Rows from block 5 of the text encoder of a small contrastive image-text model, named by matrix and row number. Rows with one number belong to one neuron. Each number is 128 + 24 x the weight over its row's rms, rounded and kept within 0 to 255. All counts start at 0. Numbers have three digits each. After the name is the row's rms in percent of the matrix's.
Before each neuron's rows are labels from the 100 texts, of 14848, where the neuron reaches its largest size: "fires on" is the input token at the peak. Only what is clearly more common there than usual is listed. The data: regions of photos with short descriptions (Visual Genome). In brackets: how many of the 100, against the usual share in percent.
# gate: MLP gate (text_encoder.blocks.5.mlp.gate.weight, 336x128), inputs 64-127
# fc1: MLP up (text_encoder.blocks.5.mlp.fc1.weight, 336x128), inputs 64-127
# fc2: MLP down (text_encoder.blocks.5.mlp.fc2.weight, 128x336, transposed), outputs 64-127

fires on: "chair" (22 vs 0.1); "desk" (12 vs 0.1); "peppers" (7 vs 0)
gate.152 098:131106148107103129115076109110157121144129190133102101117082115147100127127073154124148114165135155127139098108125111095163097165128101130078147115168116160135146155086116117168162147142122122
fc1.152 081:126147120125152123154166121128139125138091125145113142148161143111137139129159118153103135140139123087076118112152103161100135147148125173159086144076130133104119088151127118130129102106102154
fc2.152 076:151145138171163133144167094098151132163126130109093117132153135167133170144114142136127100149148096106107131123102089118138099111125138126137087125115106114084143103113147115126104136107156135

fires on: "skateboard" (15 vs 0.1)
gate.137 097:126111083120137147125101144139130181135150119133132121110105114113144121123153124086075141094116163105100104094158145132120144129100102138108147139168148132157153095130134116150127106157073111
fc1.137 090:164121201132105162106170116103134115101074148090108128158140149139097115100099106168146106131139141142160114136122117135123121146162125140122114120148147086111134127130124133139121080136128143
fc2.137 070:093070134101146130115101135175147161169135132135122145119125136110122113141080092124120111119141108118159124165117099137099149129111117145120060161175145121152134134177130139106165132132108104

fires on: "table" (18 vs 0.4); "group" (7 vs 0); "sink" (7 vs 0.1)
gate.242 089:196094124075109124127134138137166150128075150151073143129115164124146108099127093103117160098099139132087159105123129130157125156078158115155129100136151107162143155106088123139108160116150135
fc1.242 083:125070162172127115125114083108124129104097159133149119126153112123123143106107126098140136162097121115127156154157169119144119197162133120109123078112175120119159127145109129105102132189161142
fc2.242 011:173098144129135116104105132125080138091105143151120137103153084142141147120138066127135148145155107140135154160141166105151151143139092184085130102116140100123162114123128121139128129117165148

fires on: "knife" (13 vs 0); "paper" (12 vs 0.1); "section" (8 vs 0)
gate.13 086:112125122113119099136127133129177079111119151096131111093138126140114138115146125101121108115138148140117146120135097114146152142161137171132124164154139156146150152109146139101115139139142132
fc1.13 090:110115161093121152108132104103121120165129145103169122154135142158113104135165102113150143177132128100110116144107131161165129120119117152127115174129153150115110124123166089142091101173109146
fc2.13 017:117126110075140163151095139110126116114138175169132134140136139133160130139159121092123136118125143117146111115100114163156159122121143145119126115119137074139114118107144083129136148144147182

fires on: "table" (61 vs 0.4); "shirt" (19 vs 0.4)
gate.17 108:117156131087105121139124152139111158135154129126096118153103104134099096111116134162149117130153147140092134090149180091126081128127159096157179129117148099142139106138114097132141131120103146
fc1.17 120:134111131112142091165139134182152118111140134150119138173139118124122176086129149106140149131127129115109116155177158119120115113104139155163121113100140088167153092135091085140114143136088135
fc2.17 143:126137128125129094111116118119126156131111150067107082153135107081122145155167135128126135122124167092090149094126177150122110124143129149104095158141134176146133101101117132106110101158111131

fires on: "knife" (13 vs 0); "scissors" (11 vs 0); "held" (7 vs 0)
gate.252 099:104152134110111135106153127155128123141130136111136068101115125155161114154077127185130147111093119094146143133123163155123077152126112142090108124134176106112126152123102122111152126139133172
fc1.252 105:150143105147099136076118127147126092134142105139183144189112133164132143095156107123160135099143105105139099140127106115128090147136076097177105104156106114114115099133094114133108132102135121
fc2.252 122:139135180087146158129138117088176120096150125115185127140112137073109130135100123141111132075169152125113141076138112124121100122127060127128118125177127161143141142133154131174135131177097132

fires on: "chair" (100 vs 0.1)
gate.39 107:121135100097123092136099140117119121174138115133086138081145103108091099134137108154107141120104177142135144168081107106153140114177131100150146074120123125170163125090106132125132130137119115
fc1.39 114:123143128124110056128078130122113135166148121118111150107131137098069113142138128144137138126119165123154129166085130095126151078168124107158148094132147102142166128105097137131110132112140122
fc2.39 172:085119117130120099099117133136128104126133131138102123129141138139121134158160124139116137116138121128187155111042128107147145155139081118172142119194162081126140139103138108130145115143142100

fires on: "person" (76 vs 0.3)
gate.271 086:129114153125120122158104142190069153145131179145119102160078104139169118105113153089120092130125121169113138104136114141148118144146129099138145112128121108102117100154128136148152129144112097
fc1.271 087:140124145160070153143112137129119141116107122115125162134143107129132120102124111120109141130079130097167169118135154099084115141114153116118127133138128111143132090142113150161128108115162108
fc2.271 009:175114132120098153106075141140101132144117126170122162111137068146107134104143096109120132111130115111158114140133151097114137098133091140106131105141117111139127080143101133166165126132187163

fires on: "bathroom" (9 vs 0.1); "headboard" (7 vs 0); "pillow" (7 vs 0.1)
gate.286 091:158164139130158160142146099106087112132124135145122103087121116123126131106121147110124097106147134139115165108158122112143162173081135142151080140142114146085156101128176151128168136103107122
fc1.286 080:099071127105142121139126125177108162120110123127102150125168107089137162142187116152153128134095108092136112168142156080183097121121113118123154155121105097117105130186138105155133119144161111
fc2.286 018:146103125132120152144087124117089148116125105116119207131167089121111107141155147135128093131124127109129124148107144109165126095123124128127142152108128072098120095154151106127104090142153117

fires on: "rocks" (9 vs 0); "table" (8 vs 0.4)
gate.180 113:108112071100134150092103111151140170146095185124136121121117103132168133103147138109120131112111126083106123133139131152140109140114125107134125157097155148142125158140121108090133142149165127
fc1.180 105:127158105077119149134170160137111135152142172139144163129097115132125112100139121140150121106128124131087147136079110091103109123136140128117119134124122097130184163132128133134156129158103110
fc2.180 116:124146138159160181141131128110118104134168124114073131154149130095170086129148101141105174145151083125100112118073098128120138127129130160140134162105163144121110092101145143080107125102131121

fires on: "flowers" (40 vs 0.1); "branch" (16 vs 0); "stand" (7 vs 0)
gate.144 110:125130102134144125119129152174122136095161127113107147082168095171132135136139134063111121104130140105117139161065102126120083144135146124118147131112122115108151163121169139132098100128132175
fc1.144 107:138130069133149104116114145167121162106164122132102137135173143136150122141092131103143138168079153131099143114129128122107128163158080142107107145132136110155138095144130151145127135126109091
fc2.144 110:078136122125121157134107135082108121141114087137113117118166130145141160132128143117119098116130122118077148140112178117158098093171171133128148116121063117131098155122113098125121150107108138

fires on: "bathroom" (22 vs 0.1); "woman's" (14 vs 0); "and" (9 vs 1)
gate.69 096:160116066138132154163150138113132090107115120135161121101181138148098151106099129148089092136125142168135077112143129091136122189146169161110142148139118135112151154107130191105140125097071105
fc1.69 085:152112133139102168157145164132152108088111104113101171143147115137125156097088133094102145083105121144131113143142147091178155144154136113112092093080137110108118137133098168148165149106080120
fc2.69 014:153121166159133157116137092138116127103086118157096111117164109134127126082114121154126121119140121139127080116125128122186150127179116145116126114107127093120133113148110154147139144106160151

fires on: "person" (26 vs 0.3); "corner" (10 vs 0); "plate" (7 vs 0.3)
gate.108 100:120150143139107123169128099145136137108103110105137130133090124128135145116103146131074151118106138127093128154135136133124128116146108160100136164157148119115122099113137072127125122121148139
fc1.108 098:115097127098125161095157115110112149117112140134121100137104151124159162115107107106161129099154138146155089171146105127162164158111108160133080093161180116140131129145097125139145112149082065
fc2.108 097:134104135112155133100121146111142151162093142114193113140109198094077116122068109090121135106151133138096152101111124115143155168148132098109121079146151125157147109164103140115139159100105155

fires on: "knife" (30 vs 0); "fork" (21 vs 0); "utensil" (8 vs 0); "plate" (8 vs 0.3)
gate.220 096:161157129105137156114120135122129134123122098131144058139126116124140172143145142140107112125125172121148137113162152140079118160135104143135148126118126125139149118085133133134134128147120139
fc1.220 103:114116137142126101128121134164118110109132160160101172142166128094118101095118115141136142115135118135114131126115085134170133113143152134112127127119115146118117139150099122145135128101129090
fc2.220 154:099143135153171148141122117118156119130122130154105130167133133146179124109113112157159159153141140101124160140119077116150117116106172151098140106139075116132174061120131075143156122083087132

fires on: "plane" (48 vs 0.1); "airplane" (24 vs 0.1); "wing" (8 vs 0); "letters" (7 vs 0)
gate.46 106:120127128144117120118076154144133129111154174144163110143113131141129135132123065115090077122125143172163112152136111134154087145161105126123100149158139126111183161127146113114136183110118135
fc1.46 104:149117137121149119151160108121136122129120109125097150089152117091138104099125149169150162117125125096063137091152143136103143104077181110150151102114071112121132099148108149151140102133155114
fc2.46 145:148122125095124112129119123129147151147115118098090108151167128146132115137144155121114163140094108116106090089157147121105165157075179141092159137096137114133152094165099155164112108111141127

fires on: "table" (24 vs 0.4); "bench" (20 vs 0.1); "glasses" (11 vs 0); "skateboard" (8 vs 0.1)
gate.245 110:079110105146085109142093115096115126134135127111096127095110164141124086149138147152175125124097169094152117096146134133090160148124190142142158168126121106124123162115130115110127156115162126
fc1.245 107:138093101158151158106140150143096179156112119104155128150159100121147132127161110115109123128100129092114106104108132122190102118132118100091136142114087144160076132138127128174174124123113109
fc2.245 136:110143116154111099152107143119142166124122172149137138142134150100158142130151148131158172069150116136108100144137118178157102135183139089157143115136106104121100120135082148150109108112154136

fires on: "in" (88 vs 1.7)
gate.33 081:110166141144098170096113104100122089115122102165109132139171133142139146141137143132124135068121143147142176104121148117124125140119155131183128140139099121122156161148085131103148129136159122
fc1.33 076:068139178116146121102132136100103160125141147080122137167158133106197133111124175101142126070123135154094108139138161128094123158121112118130087120111127123109159153123087145122108095110133159
fc2.33 012:122136110134114167124135126111075128154077159162120148131129122143123131126116117105137142093147130123132100122072121115152164161128149159104113107088117087129144099128141113125154128110165132

fires on: "person" (11 vs 0.3); "stand" (9 vs 0); "feet" (8 vs 0); "clothes" (7 vs 0)
gate.324 111:134141148127104154123154109116123115097067125116113092104127124120166115102142160139131105094150166118124145201160127142089107119174146132122139144147132164150145148117168157115140112105134130
fc1.324 114:159141173129101126132116136122109108146147088145092152155101133150107142144135109117130202147126162108145123159187116172123118123155101093128172126165126115103192133103114075148113107078164130
fc2.324 137:126102124122163100080156117146143111121142144128134111157145092095124089172132171089107161143096153156136141132156095139158133108123113140181142113124116106104149152116144146168106094105155096

fires on: "front" (8 vs 0.2); "ear" (7 vs 0)
gate.72 080:136116163117120129111138127182096136098125129133096111082148146143110112096145130121092127102114130120134132136099168118149133163124132150149117139138115142121138145144166085144144092182103155
fc1.72 081:113102131132136133126132095097099099137126138145144137118143120139147150120164146127158138155120135119151132166138108142147135123087142149084173144155105139106138132119155141106121114154163174
fc2.72 012:153153131095135145125164131100069164112147119156093146096107069112093082121160123097148103087156151120146092143144151144136150120131153176147138104137142102115131121147155101152143152102133161

fires on: "in" (33 vs 1.7); "very" (30 vs 0); "colorful" (7 vs 0)
gate.97 113:154077144091132096118120085153175158110094090120174124164164135101129101150152163146119138117092143156119108103109119136175143108118129141165172111135142129100155083125158135085096124136104146
fc1.97 109:136114067113150102102124107134137125119096154143091113123100115139143119101121146084149135141137155131150093156119134127134144113142123106156173127166148148119129139109127150092148116090139161
fc2.97 104:130105099136106124152147141134156116129113132193148082162136090121135098147124123115131108139123134088116136148130116113138134104131125126098100111149137136115145122128120118090174119126122154

fires on: "tile" (11 vs 0); "carpet" (11 vs 0); "platform" (11 vs 0); "rug" (8 vs 0)
gate.254 105:146096154131159132145120116114140132134131100121174078159119124131150118149084101158139123146141131128106137127135107086155117137149100126108140138101117121152170119149177093112145117133120124
fc1.254 111:141070128105156142157129129125145107130116124113172055134138125151118111157115125168172090156106112124142114143129126115176124111131103123123142098088120111132170158144148103105123115168116131
fc2.254 156:127107129102177126132114124106136149120118097158132113124119120129127080124100138159144078173142113156108106113129131172124166169135081101142119103171152134083144164135163107131113162164121129

fires on: "skateboard" (28 vs 0.1); "box" (14 vs 0.1); "skateboarding" (13 vs 0); "book" (7 vs 0)
gate.183 089:070100105165105116126131094117122168124154093130156145131113163146123124168156145078121113114142144144085104117145152145090107129145192153157109142144124106143150115124114113076163088154131141
fc1.183 089:065102138134108121115128128121106151130144112112193154142112133132106118101112136097123138109143146172117073109118127157083136137122183114134095127147105116173148146138077135109153095157091156
fc2.183 079:099141099121142133108090181131133180102099084114131129137135103143140147103143137140114154108125146142115076081135101120109117131138159144131141117116125128154167111127130171089116164155136114

fires on: "chair" (19 vs 0.1)
gate.57 083:171160126140107149157075131140077166109165134156090117138136125112112131126109135113106119109119115138122085109123141102093088150131140122163156148150081097103195071073167181144104114135104145
fc1.57 083:134113120130127134126189104096120084151099150120166130137139121131126125119136179126127140113131149155132175120125129119122123121111136148103135110094173136110117174151133087136110128133122110
fc2.57 015:154140123115124156099142118092153101119140136128095121117119094127138083120135117096134178129153136161151103159127138120126131139134151183055141116159146083108100118163146108129138132125114128

fires on: "large" (36 vs 0.3); "pan" (8 vs 0); "basket" (7 vs 0)
gate.329 116:177137144104141150080101118115141141107115097158113140158133129125107094078140138125127090119117121123151183125130112125125112094189125099085116111115086129130136174126127139155142173143122172
fc1.329 100:155120163129137136130137155128121111113131111157119103118148157118103126144096140139126113099134184174154133132097086131091150107165164152153141086097142155166119114106121110089160132117107171
fc2.329 093:102116142157182110151129123124139114163162130143114113121130154107158178105119181122099114148170159154156124132138099056146164137142137133119137112168145137123169155101128126110120145084098158

fires on: "chair" (96 vs 0.1)
gate.230 099:134150101124134128116122151091135173161101140102136115130153131125098102116114105123095132109097129131169143082155152116108131136146125086139138144151109097091193098168100170145118081123127149
fc1.230 127:120128178110129145144130126152124103105128114160139124128107113145172139143124157083148136126152121132094114093136115134144133122078145166109116141102127163170097137131182074110130170126124129
fc2.230 169:109122119093152123140128118169133102134083133131163119145122055115110123122101124105142147111135148149156108081134115107134087132093103151129101114111073130167122138106128125112149179145177119

fires on: "large" (23 vs 0.3); "high" (21 vs 0); "towel" (7 vs 0)
gate.229 097:159132121141087169127116098124132113090137124128137129149142094081123160109126123105122142104152123174116140110093145141118133161149136123122116123149081085135175147124111142112132150125137150
fc1.229 095:107087132162140105135113095156096087149173132128116149101096126102130124117155095155093130145132148145092167123117134093134110126085141135122098133123076120134143150173105098160134132140117167
fc2.229 080:144106145143065126162139138140091114151130136147131097097121152137125130147177151108151103128122146154128116135074154131139121152072108130135146092127087123084138169146098129156131137096137162

fires on: "tile" (31 vs 0); "tiles" (20 vs 0); "tiled" (9 vs 0); "wires" (7 vs 0)
gate.133 094:148143123102101137092117106060133131131155119143130112134115094115144106059103137092115115103165133131124133133146129085113135158104160081130164138147168096112147138152133108104203123122158161
fc1.133 100:134098126134177130135161168164101098123095108134142135100130162128133114178177117160131110135085128135170131151120123158143124120124102161107085128140124118163160117098143136174093136132116099
fc2.133 143:163109142139096141084165133123135128097098171130148120085099137144124142131140145123181134136133128127144114092095121118162095104110120159166138152187087163171152152137131082153079150112087112

fires on: "is" (77 vs 2.4); "has" (23 vs 0.3)
gate.28 115:115099129078160130108153096135136135132102125140099163147143100141096122110122176110118101105116116162124130190114090134168121145104159157179164169105101155124125142111155132151141107123084124
fc1.28 152:155137142176112137148120162128110116130129110120157087108122149123178131161155088156117143124134146101136120073139184121078117122137117093086123099170158107130138124154105116126151162147165147
fc2.28 188:154117109178107108127147181130106108102147169100117102069114169088150137155134170122158124141155140091115128109117120142096176117131130118109074109144154119149115130106127104139123123104147145

fires on: "in" (48 vs 1.7); "bird" (10 vs 0.1); "near" (8 vs 0.1)
gate.140 086:120125130106115110103138101163153077137155154129136061113140128097141156108128162133156100101150119105122149116142132117122118137129112110130189128135126141135149164110138153122151119164118145
fc1.140 087:154079115158105132178094078131159121153134147126132141135176140114125144102115124074128107140055128116139147142114155115139117124131120113119132089135128117089117111134129157150128135151126174
fc2.140 011:170120116103114105122098103125104141088143168142125157103158110141134163145156130073115098151138144116129114092144132127131137097156103202128125125130163132135089079128123115138148139125134160

fires on: "table" (13 vs 0.4)
gate.164 105:165125085147097106136123117168093137127162121136138145110177100119116132090130148109091129129112107089104143137110130150136117106084094116116167163123115155145100130125127103137110081109108110
fc1.164 089:136105119087130068126125164089096152157086096146121166136114140106127119169148099138146121120167126130115166129143136126103150105088106161119140110154121078111128116130085130080165100144163138
fc2.164 051:139142125102134177130155130117112142160120168118110091178130176067120126155140157138150091121099100112142103123122119097119179089130130174093129126173133109102112108125106126134154115115128099

fires on: "faucet" (10 vs 0); "stand" (8 vs 0); "bird" (8 vs 0.1); "small" (7 vs 0.2)
gate.203 116:106113119097148153144168154110121113122163149125140138092125145116109118133109139097157103147143130112097126080147139161103155161119134153089172103181181147107166164139115098123181149133112107
fc1.203 137:114092144136142113133089078141130152152143146084133120172134145138134109138097111137128166122134121144105112115181144128138148145115131111114085147127097090128173100177098111136103100128139168
fc2.203 166:146115127145149116129169121180110120105134115082134115132146117117095173146124102133146156164086134122154158137092142085123084130109158137108133140103101129107139148132099133141112157146141104

fires on: "basket" (14 vs 0); "leaves" (11 vs 0.1); "part" (10 vs 0.1); "next" (10 vs 0.1)
gate.244 103:153167136105172112127130125117115134125155112108157101119155102087114125129157128156106112172140109146168120132124125153119126151125136123139110127153131155102172112111127157109156151101115160
fc1.244 105:116130158115126106146149124121130109145116150132113127164131112151173127173126124132131131097120123089069117108131124166127118106169115120148105125088116133118126140143058136147146103130131093
fc2.244 106:110156156119140121106106155100151165119132117096150109137122146100078126143142098170088152139159115067092131130149120123136165112124150124134095091123107133146149134144112100139143175155104129

fires on: "microwave" (11 vs 0); "mouse" (9 vs 0); "pillows" (7 vs 0); "headboard" (7 vs 0)
gate.106 107:125148131127121146108121108091135110178140146135139099090174076127138144161091139100110103141161128129107095081121062159160137120131106114133146152145165129118178101123161113126148138112135102
fc1.106 121:144159189101164118143134177113091107151121088080124161144099161127075124137171132155129129129071103075121141145133112113127111175157112135112131127098109140127144176142126144130131108157107129
fc2.106 141:096140184088139144134167139131135105144133140155171133144103135086114107118131131118139098111129148149145119140143143147124140151165137157107131154105112113108133151150131154124136113132123102

fires on: "flowers" (57 vs 0.1); "flower" (22 vs 0); "plant" (9 vs 0)
gate.275 100:104126126122141119104144112147148139117134157155109109107129058111140147113127109140076105142134125167134133132120126129085136115096138137144162131078097085107148141074099113138165092092090172
fc1.275 110:107137143127168150096150113128168116112114154153148128096123080141143117132110111183059126155149129149120109131135111098119120147097161130130148137076141096118115132117066112142160112081124149
fc2.275 155:140099122170140144115142104110158115095118124076144114114112173104134158126149126151073137139127118143132115121147150131091156147057121114132148139120105090131102155138139128182114134117086119

fires on: "chair" (28 vs 0.1); "wears" (19 vs 0)
gate.308 087:164095130140101134113130134150104141128142136121117125106108115131127126085116170151120088082109142117125132122118151116119118123119140068100130137164102140075152137133160174162168060158089120
fc1.308 093:151077161146108159178107112158143096092118121107099150095115118120138134100134144087128101099116102114130189123123138144128100156116159108120124140113151119106117137156122147187113133159142107
fc2.308 009:164155161127126167114071151126114141108101122151107158109138088134118105137149133074116136134130170125122116109129167152134132120110164159114135135119132111112122091135144117180132125123145139

fires on: "his" (19 vs 0.1); "visible" (11 vs 0); "these" (7 vs 0)
gate.236 083:122126176146113142096070120143099150153123149128157079092132112109110123109129152108087101094160128168140107095166135141144149136131121105138114125170121115120112143135137106176159111171116095
fc1.236 084:138131157115096139140126113137135119151164119093108160125150127139155113127080121065099116103106141097145178126111132102103081123141148086102147161115138166098116096119124154154104107116138123
fc2.236 008:147142150119142142134115121130103124134153131144106126100176084131106153106155117114121118098152160128143123121141124071145157139162131180128133145123170092095113107089128124153150163087124154

fires on: "table" (100 vs 0.4)
gate.15 098:084119111145118138128105142187117135116104140172091147150115132170140134151093128163136133137129106162132112104109166138141164115082121134120116141120156119134146132128138132146131132145184151
fc1.15 111:100111130131111114129118146187109129098093134152123138177123151161101162156114150157132137130165133171116121111119161138133146112075110158111076133102140120125147127145146101149130125136179170
fc2.15 136:140129147110171104178135140136137145154122137146156136179102090100107153104128122136123142145170160119146124112127175119156121138125103127121132118105163147154117070138131194137126143144137103

fires on: "gray" (16 vs 0.2); "monitor" (7 vs 0)
gate.262 099:128102166136098136125147104159119145118169121134091109111147119139128092135081145140148133113141151146111133116132118130105146105101129132137146187094090134110114184150141124105143125102100093
fc1.262 104:112128133128201140121114151091116149174099145090128148134118122130154111110140123106125119115127158102116099142164110123166179086131100091159127081140124144097113118134105141089085082115107154
fc2.262 108:109117113111099090109094149123152122109104167111102147116115114068115175105125081158118153127165136150102156147174095102122120135113088073150136114096165111111148145147096139138143154089124122

fires on: "chair" (55 vs 0.1); "his" (8 vs 0.1)
gate.146 086:115116147105113122148106139142085167108161152143136126082156118129117116117118105106096109127149122108168091153149157099101136167112144086125136134132134166121165147100099156096185123132118108
fc1.146 083:162136184106112129145133114154119147093127143113162132147141086105127153133132126090122138083110129097099099123131097112173141160109135126104125137119168095097122113210148118140132140102145145
fc2.146 014:146127172166115166120120121153122149121117153123139147091125111134152102095148122099135151125141121142165102125086133068154124136120139168083136138136154077150161106197114148120165106101140153

fires on: "plane" (61 vs 0.1); "clouds" (39 vs 0.1)
gate.328 120:155149126129079133152105098161140149130115136089139140099131141180124125102109131100079159183173123114118124121131124151098095084118119146119145122174099135110156145164095114157154130137129132
fc1.328 129:125151157107126115099129141129173107143109109151138072144191118181086130149097068116118136142122083143162128142150157129107159144144121126139124151152111136158125133140147156095103116074088116
fc2.328 167:118111156114125131063150140127127142122138109180096120119176140145112115177116091183184123126121132122111104160140091108100165151120122124142142068132138098162099146117141105096128115127107116

fires on: "table" (33 vs 0.4); "photo" (11 vs 0); "pizza" (9 vs 0.1)
gate.210 087:161117150101148120155138141141134153141125123116116142137111135127141137152120138093120139145122133141107133093139132108150150100091124100132145188131096134117144169100122165070137152118139121
fc1.210 081:102087103158122151162111105076123100144101082099095088124173112149132126115118134142155105133090156142123189126101134118142143168126120094136131108125158089106127127140158145117122122147128149
fc2.210 009:197093085088098155114117133125106127145132149160114123112156091123121119091117118102124101146153153106122108118141173107150171103130084186136121126113157080134127119139121130147138139112139130

fires on: "rock" (23 vs 0); "neck" (20 vs 0); "no" (8 vs 0)
gate.123 111:141109151188145154108144147139143076115110092129142102137109101113135083132120157141102120179112125156206112151147150181106153172145134125160145101154096137106099083106105137141107125105148126
fc1.123 106:103104102171159121116137160106139065150131110141174099137118133107122102113137149135113156148100125152182105141122148182112175172129132102118149085164102161108070089121125102134083117101119098
fc2.123 148:104110127115118113111132183159147148143164117126151143128110130092128166139115116133088122125115176132135090100158114122113148121151107094148152120118130135145093106150121103188075110102106140

fires on: "tile" (14 vs 0); "picture" (13 vs 0.1); "ramp" (12 vs 0); "wall" (9 vs 0.3)
gate.75 108:047100125167164121119096149139133097111115104130126118157139106132135139105132167166095098118116138064126132128123168122097134133125146125128159131133162106135137094102139129097131116135103134
fc1.75 128:068083146169164133104072140127131107101101115107133116169113127123137131111153146121111097100122145088135122139104182119074134105146152147151151140147133143164117089117135133100126110139150096
fc2.75 169:099125110112130153108110109102176135144147127172146093147129120131108124095156128095121090143148149118132097117100168092106142107143118137121176122163122123100110108111154132138116110104132075

fires on: "airplane" (57 vs 0.1); "plane" (42 vs 0.1)
gate.255 104:120122137166147117168153144133111151094132143142123110112134112121102139085136098141112111151138105093153127142120086112126129149151113138113109167165110103131144151085145077116177107108114156
fc1.255 122:107137126084111112068101128120148102164128149099101127152141118139128119155131171102116137084139162154123159104136140142113132131106156120139151062074142138136145107147089160131105160141153087
fc2.255 144:134158123081169116108110118140135104164127116086141107150117129115153111123055147132123103108115117112117079120137103124128173147117141108112139101104123174083150101156111138132144108148109146

fires on: "large" (27 vs 0.3); "holding" (20 vs 0.2); "side" (14 vs 0.2); "coat" (13 vs 0)
gate.23 106:118141201134131125152141139147149148082088112120122125133126144151118127161119105114134154130114113128086131132165092145101127126177118160135139137147145131162161155115107142150070129085116141
fc1.23 107:178137123157137175117137108089081126123119178095076102122149123136166128166115082131116110154166135116139119103132147099176118119094118142126124154098127120131123108137151155130108120157138115
fc2.23 095:128133087149127145111136089102098153121127141151119133118095145114100183147130135176134125139129146130145100140132156132150149109137139174098115156166107110153117128137108146103089093153123163

fires on: "standing" (29 vs 0.2); "distance" (14 vs 0); "eating" (9 vs 0.1); "lamp" (7 vs 0)
gate.280 099:125128103126113164157109124119079126143134154101092092157132171098137128113112110152129174134128119151132132102176121137129106125123123106136161148150136130134145102157127116116152133129103073
fc1.280 107:136122113108191105120096110136158111141100114152134139121107129047084114098132106121131139145148113151101075139146150163149131127132163083125099153163105117105111130166151126102140128155104085
fc2.280 111:105119123147153105142130110164127124145132151128149122144119139092119066149096147197123135088130105109154124119103156141112113132162165122143124119122126106129145085104086113112110154135119135

fires on: "in" (69 vs 1.7)
gate.177 091:126130139132117135098112096084120136154129136119081127119117062116121144141097148099105133090165168132094116116117136171169124157096124122133116104170106160106170092158134160101161110081121156
fc1.177 087:124111127164115157145109099152136130119139082141083151119155160118155122162134167114107129116125131148114103117132125078111104097116157132125105118097129133142118172127107174190145146144116087
fc2.177 015:171130141105114139134127107136134139133167132170115127116136149115098120151143181080107146124129170131130086142156160121109122140157115158101114073097116131148143116088123129118150120132135120

fires on: "part" (20 vs 0.1); "blinds" (10 vs 0); "and" (10 vs 1)
gate.179 117:103165117130132165084129098127143143129126170131143123146117138136078137102112123103120131131159141112093147108109100161153097082097158138103120130158120096116183108157140101127178154150119148
fc1.179 117:122157119130146115126136093139116161143099136148133138147123118155141149126103111061140130141118157143122144095066136151145100110126128140173135092114147133123154084126134096124144152092097103
fc2.179 151:162119121113138094146138146141105137108098122135108156124126151127157111129146133133120114118118108120150181112084159115121057117123142092129124168111140133123150135120060137135108130123128142

fires on: "skirt" (8 vs 0)
gate.136 110:160175107118112121102088135153158134108114067135158126117178118154149126097121152097084157172136146141121168114158112112137102117166124114127120123117114140156145129130109118133091099111156138
fc1.136 106:207152135130109134138088129161125111105116077116153126125185126141142125123117143138111168206124143124126169119164120124145117123143126145137137085123111095138115154118108122126084134098146113
fc2.136 115:173123102146123151122119122176155150108130127133123180148085101112090143162145139140143120114133142151144100077110130160136148093093105125101120127120126119110138138157163096119114110092131069

fires on: "table" (14 vs 0.4); "his" (13 vs 0.1); "person's" (12 vs 0)
gate.51 119:161157133101134141121111173183140155112096122125143125119166191099144133140167135107083126100147169108115121118165118116099131115143117144147104141127100111088154100144104131117118130127137164
fc1.51 124:098144136142140134129160106086119075147152109163106142148097066138096120116110106137145121147097065158136150101124141149127138107130117118118152115145126149159129124138153138159156109107127114
fc2.51 167:128144095135140139157148115150183097134115103159092122143180156142093123116117091136142105114117111137109163158115113109140133101151153119139099119149145101153120105114135119114130137095143114

fires on: "part" (7 vs 0.1)
gate.264 089:133129135089119110170120097144107096143154115138080126131120126124173139134142126146128125122124134125139126088194101125122142131095115108150151145131153108116153158086142139122139117188103111
fc1.264 086:124104148163082153151112103126119112162109141123146132091133128127126163159150134084125126119104111113148209160157153104147120130107147111130159138110153164111137105136136149161086097169154103
fc2.264 010:145145143111142175168090120112087146109150099163129111097175083141118118139168120103139126109159122123129125112151151108136111098159141153116130130104154099167099107105129143172134101154165135

fires on: "apple" (25 vs 0); "looking" (13 vs 0.1); "mouth" (12 vs 0)
gate.301 101:106108145104113125157099157157120089087103128146109161136118158125110161118067157169105126139119122154149171155102136146116149151120151128138117149108111150108116143130150129165143158141119113
fc1.301 095:107118116122114149133130103122073096101088155110152121119073165173099133134103158141156139139128129131134184134121155132126122192130143148127124121122104127104111153108154120154138146116128096
fc2.301 096:133088138136141092096171136123153119117143083185117126100155102109133138112114090123139073130120095118116163159149106137108173127193113142116138156138140128133112134138112131082118186135153120

fires on: "skateboard" (11 vs 0.1)
gate.186 097:172108154142152158132125145157182161113113092093170109117113072125121108120132153127117123139153141115119128097132111139136129118081142175133129145119126095139143130118129102169158114132120105
fc1.186 092:135133165157152143143118117139151154147099179079118149164147120139117135133143147110139111134126145102112153121121128152092149121088125142121129130110112087148154146138106066161163097089156095
fc2.186 072:121141154139154102121085192111125189134136122116176129150169143114129125124125130166128157115111142111114081158102142133095184099106144116131132123119108105116143117128123141162137079124075094

fires on: "snowboard" (11 vs 0); "toothbrush" (11 vs 0); "smaller" (7 vs 0); "faucet" (7 vs 0)
gate.30 102:134122151115147122148156179129146119137114067182080131110145104111128097114124125111125129106130111111084111134149120123130135103118097171137094124174171121112139129080111124159178139116077116
fc1.30 102:141151149135107131111134171136110116145129104154077140115134125116164130129103115119151127112117120130091122137134101125137146112123109164110100117156148104115135145097172093091145163096095080
fc2.30 111:164115119166129126115121116145092078149140137135106111129108148134123112147114129125151106106104136169107162106179155132153152104187164142139159082152190113111125138097170126118134132141115122

fires on: "plane" (49 vs 0.1); "airplane" (11 vs 0.1)
gate.163 084:090069100154128126134131137131080114139133153100092129076131109143117119103107141151101125130097143122171152131160169137168176177131117118109153173165103137088132156131176106121163115114099119
fc1.163 077:124097108134123178107130094119086130136092119119120133102159083159139141096078100102115133129155137085138173132131143127178158153110120098098123159130157124113116116134165130169132124107153154
fc2.163 008:158112124071157161102114131128109113138118098166105137091168075174123101070133085102117129131157171140147100087132144123168153109133112165128114130107147070127130086135141112138151161130153167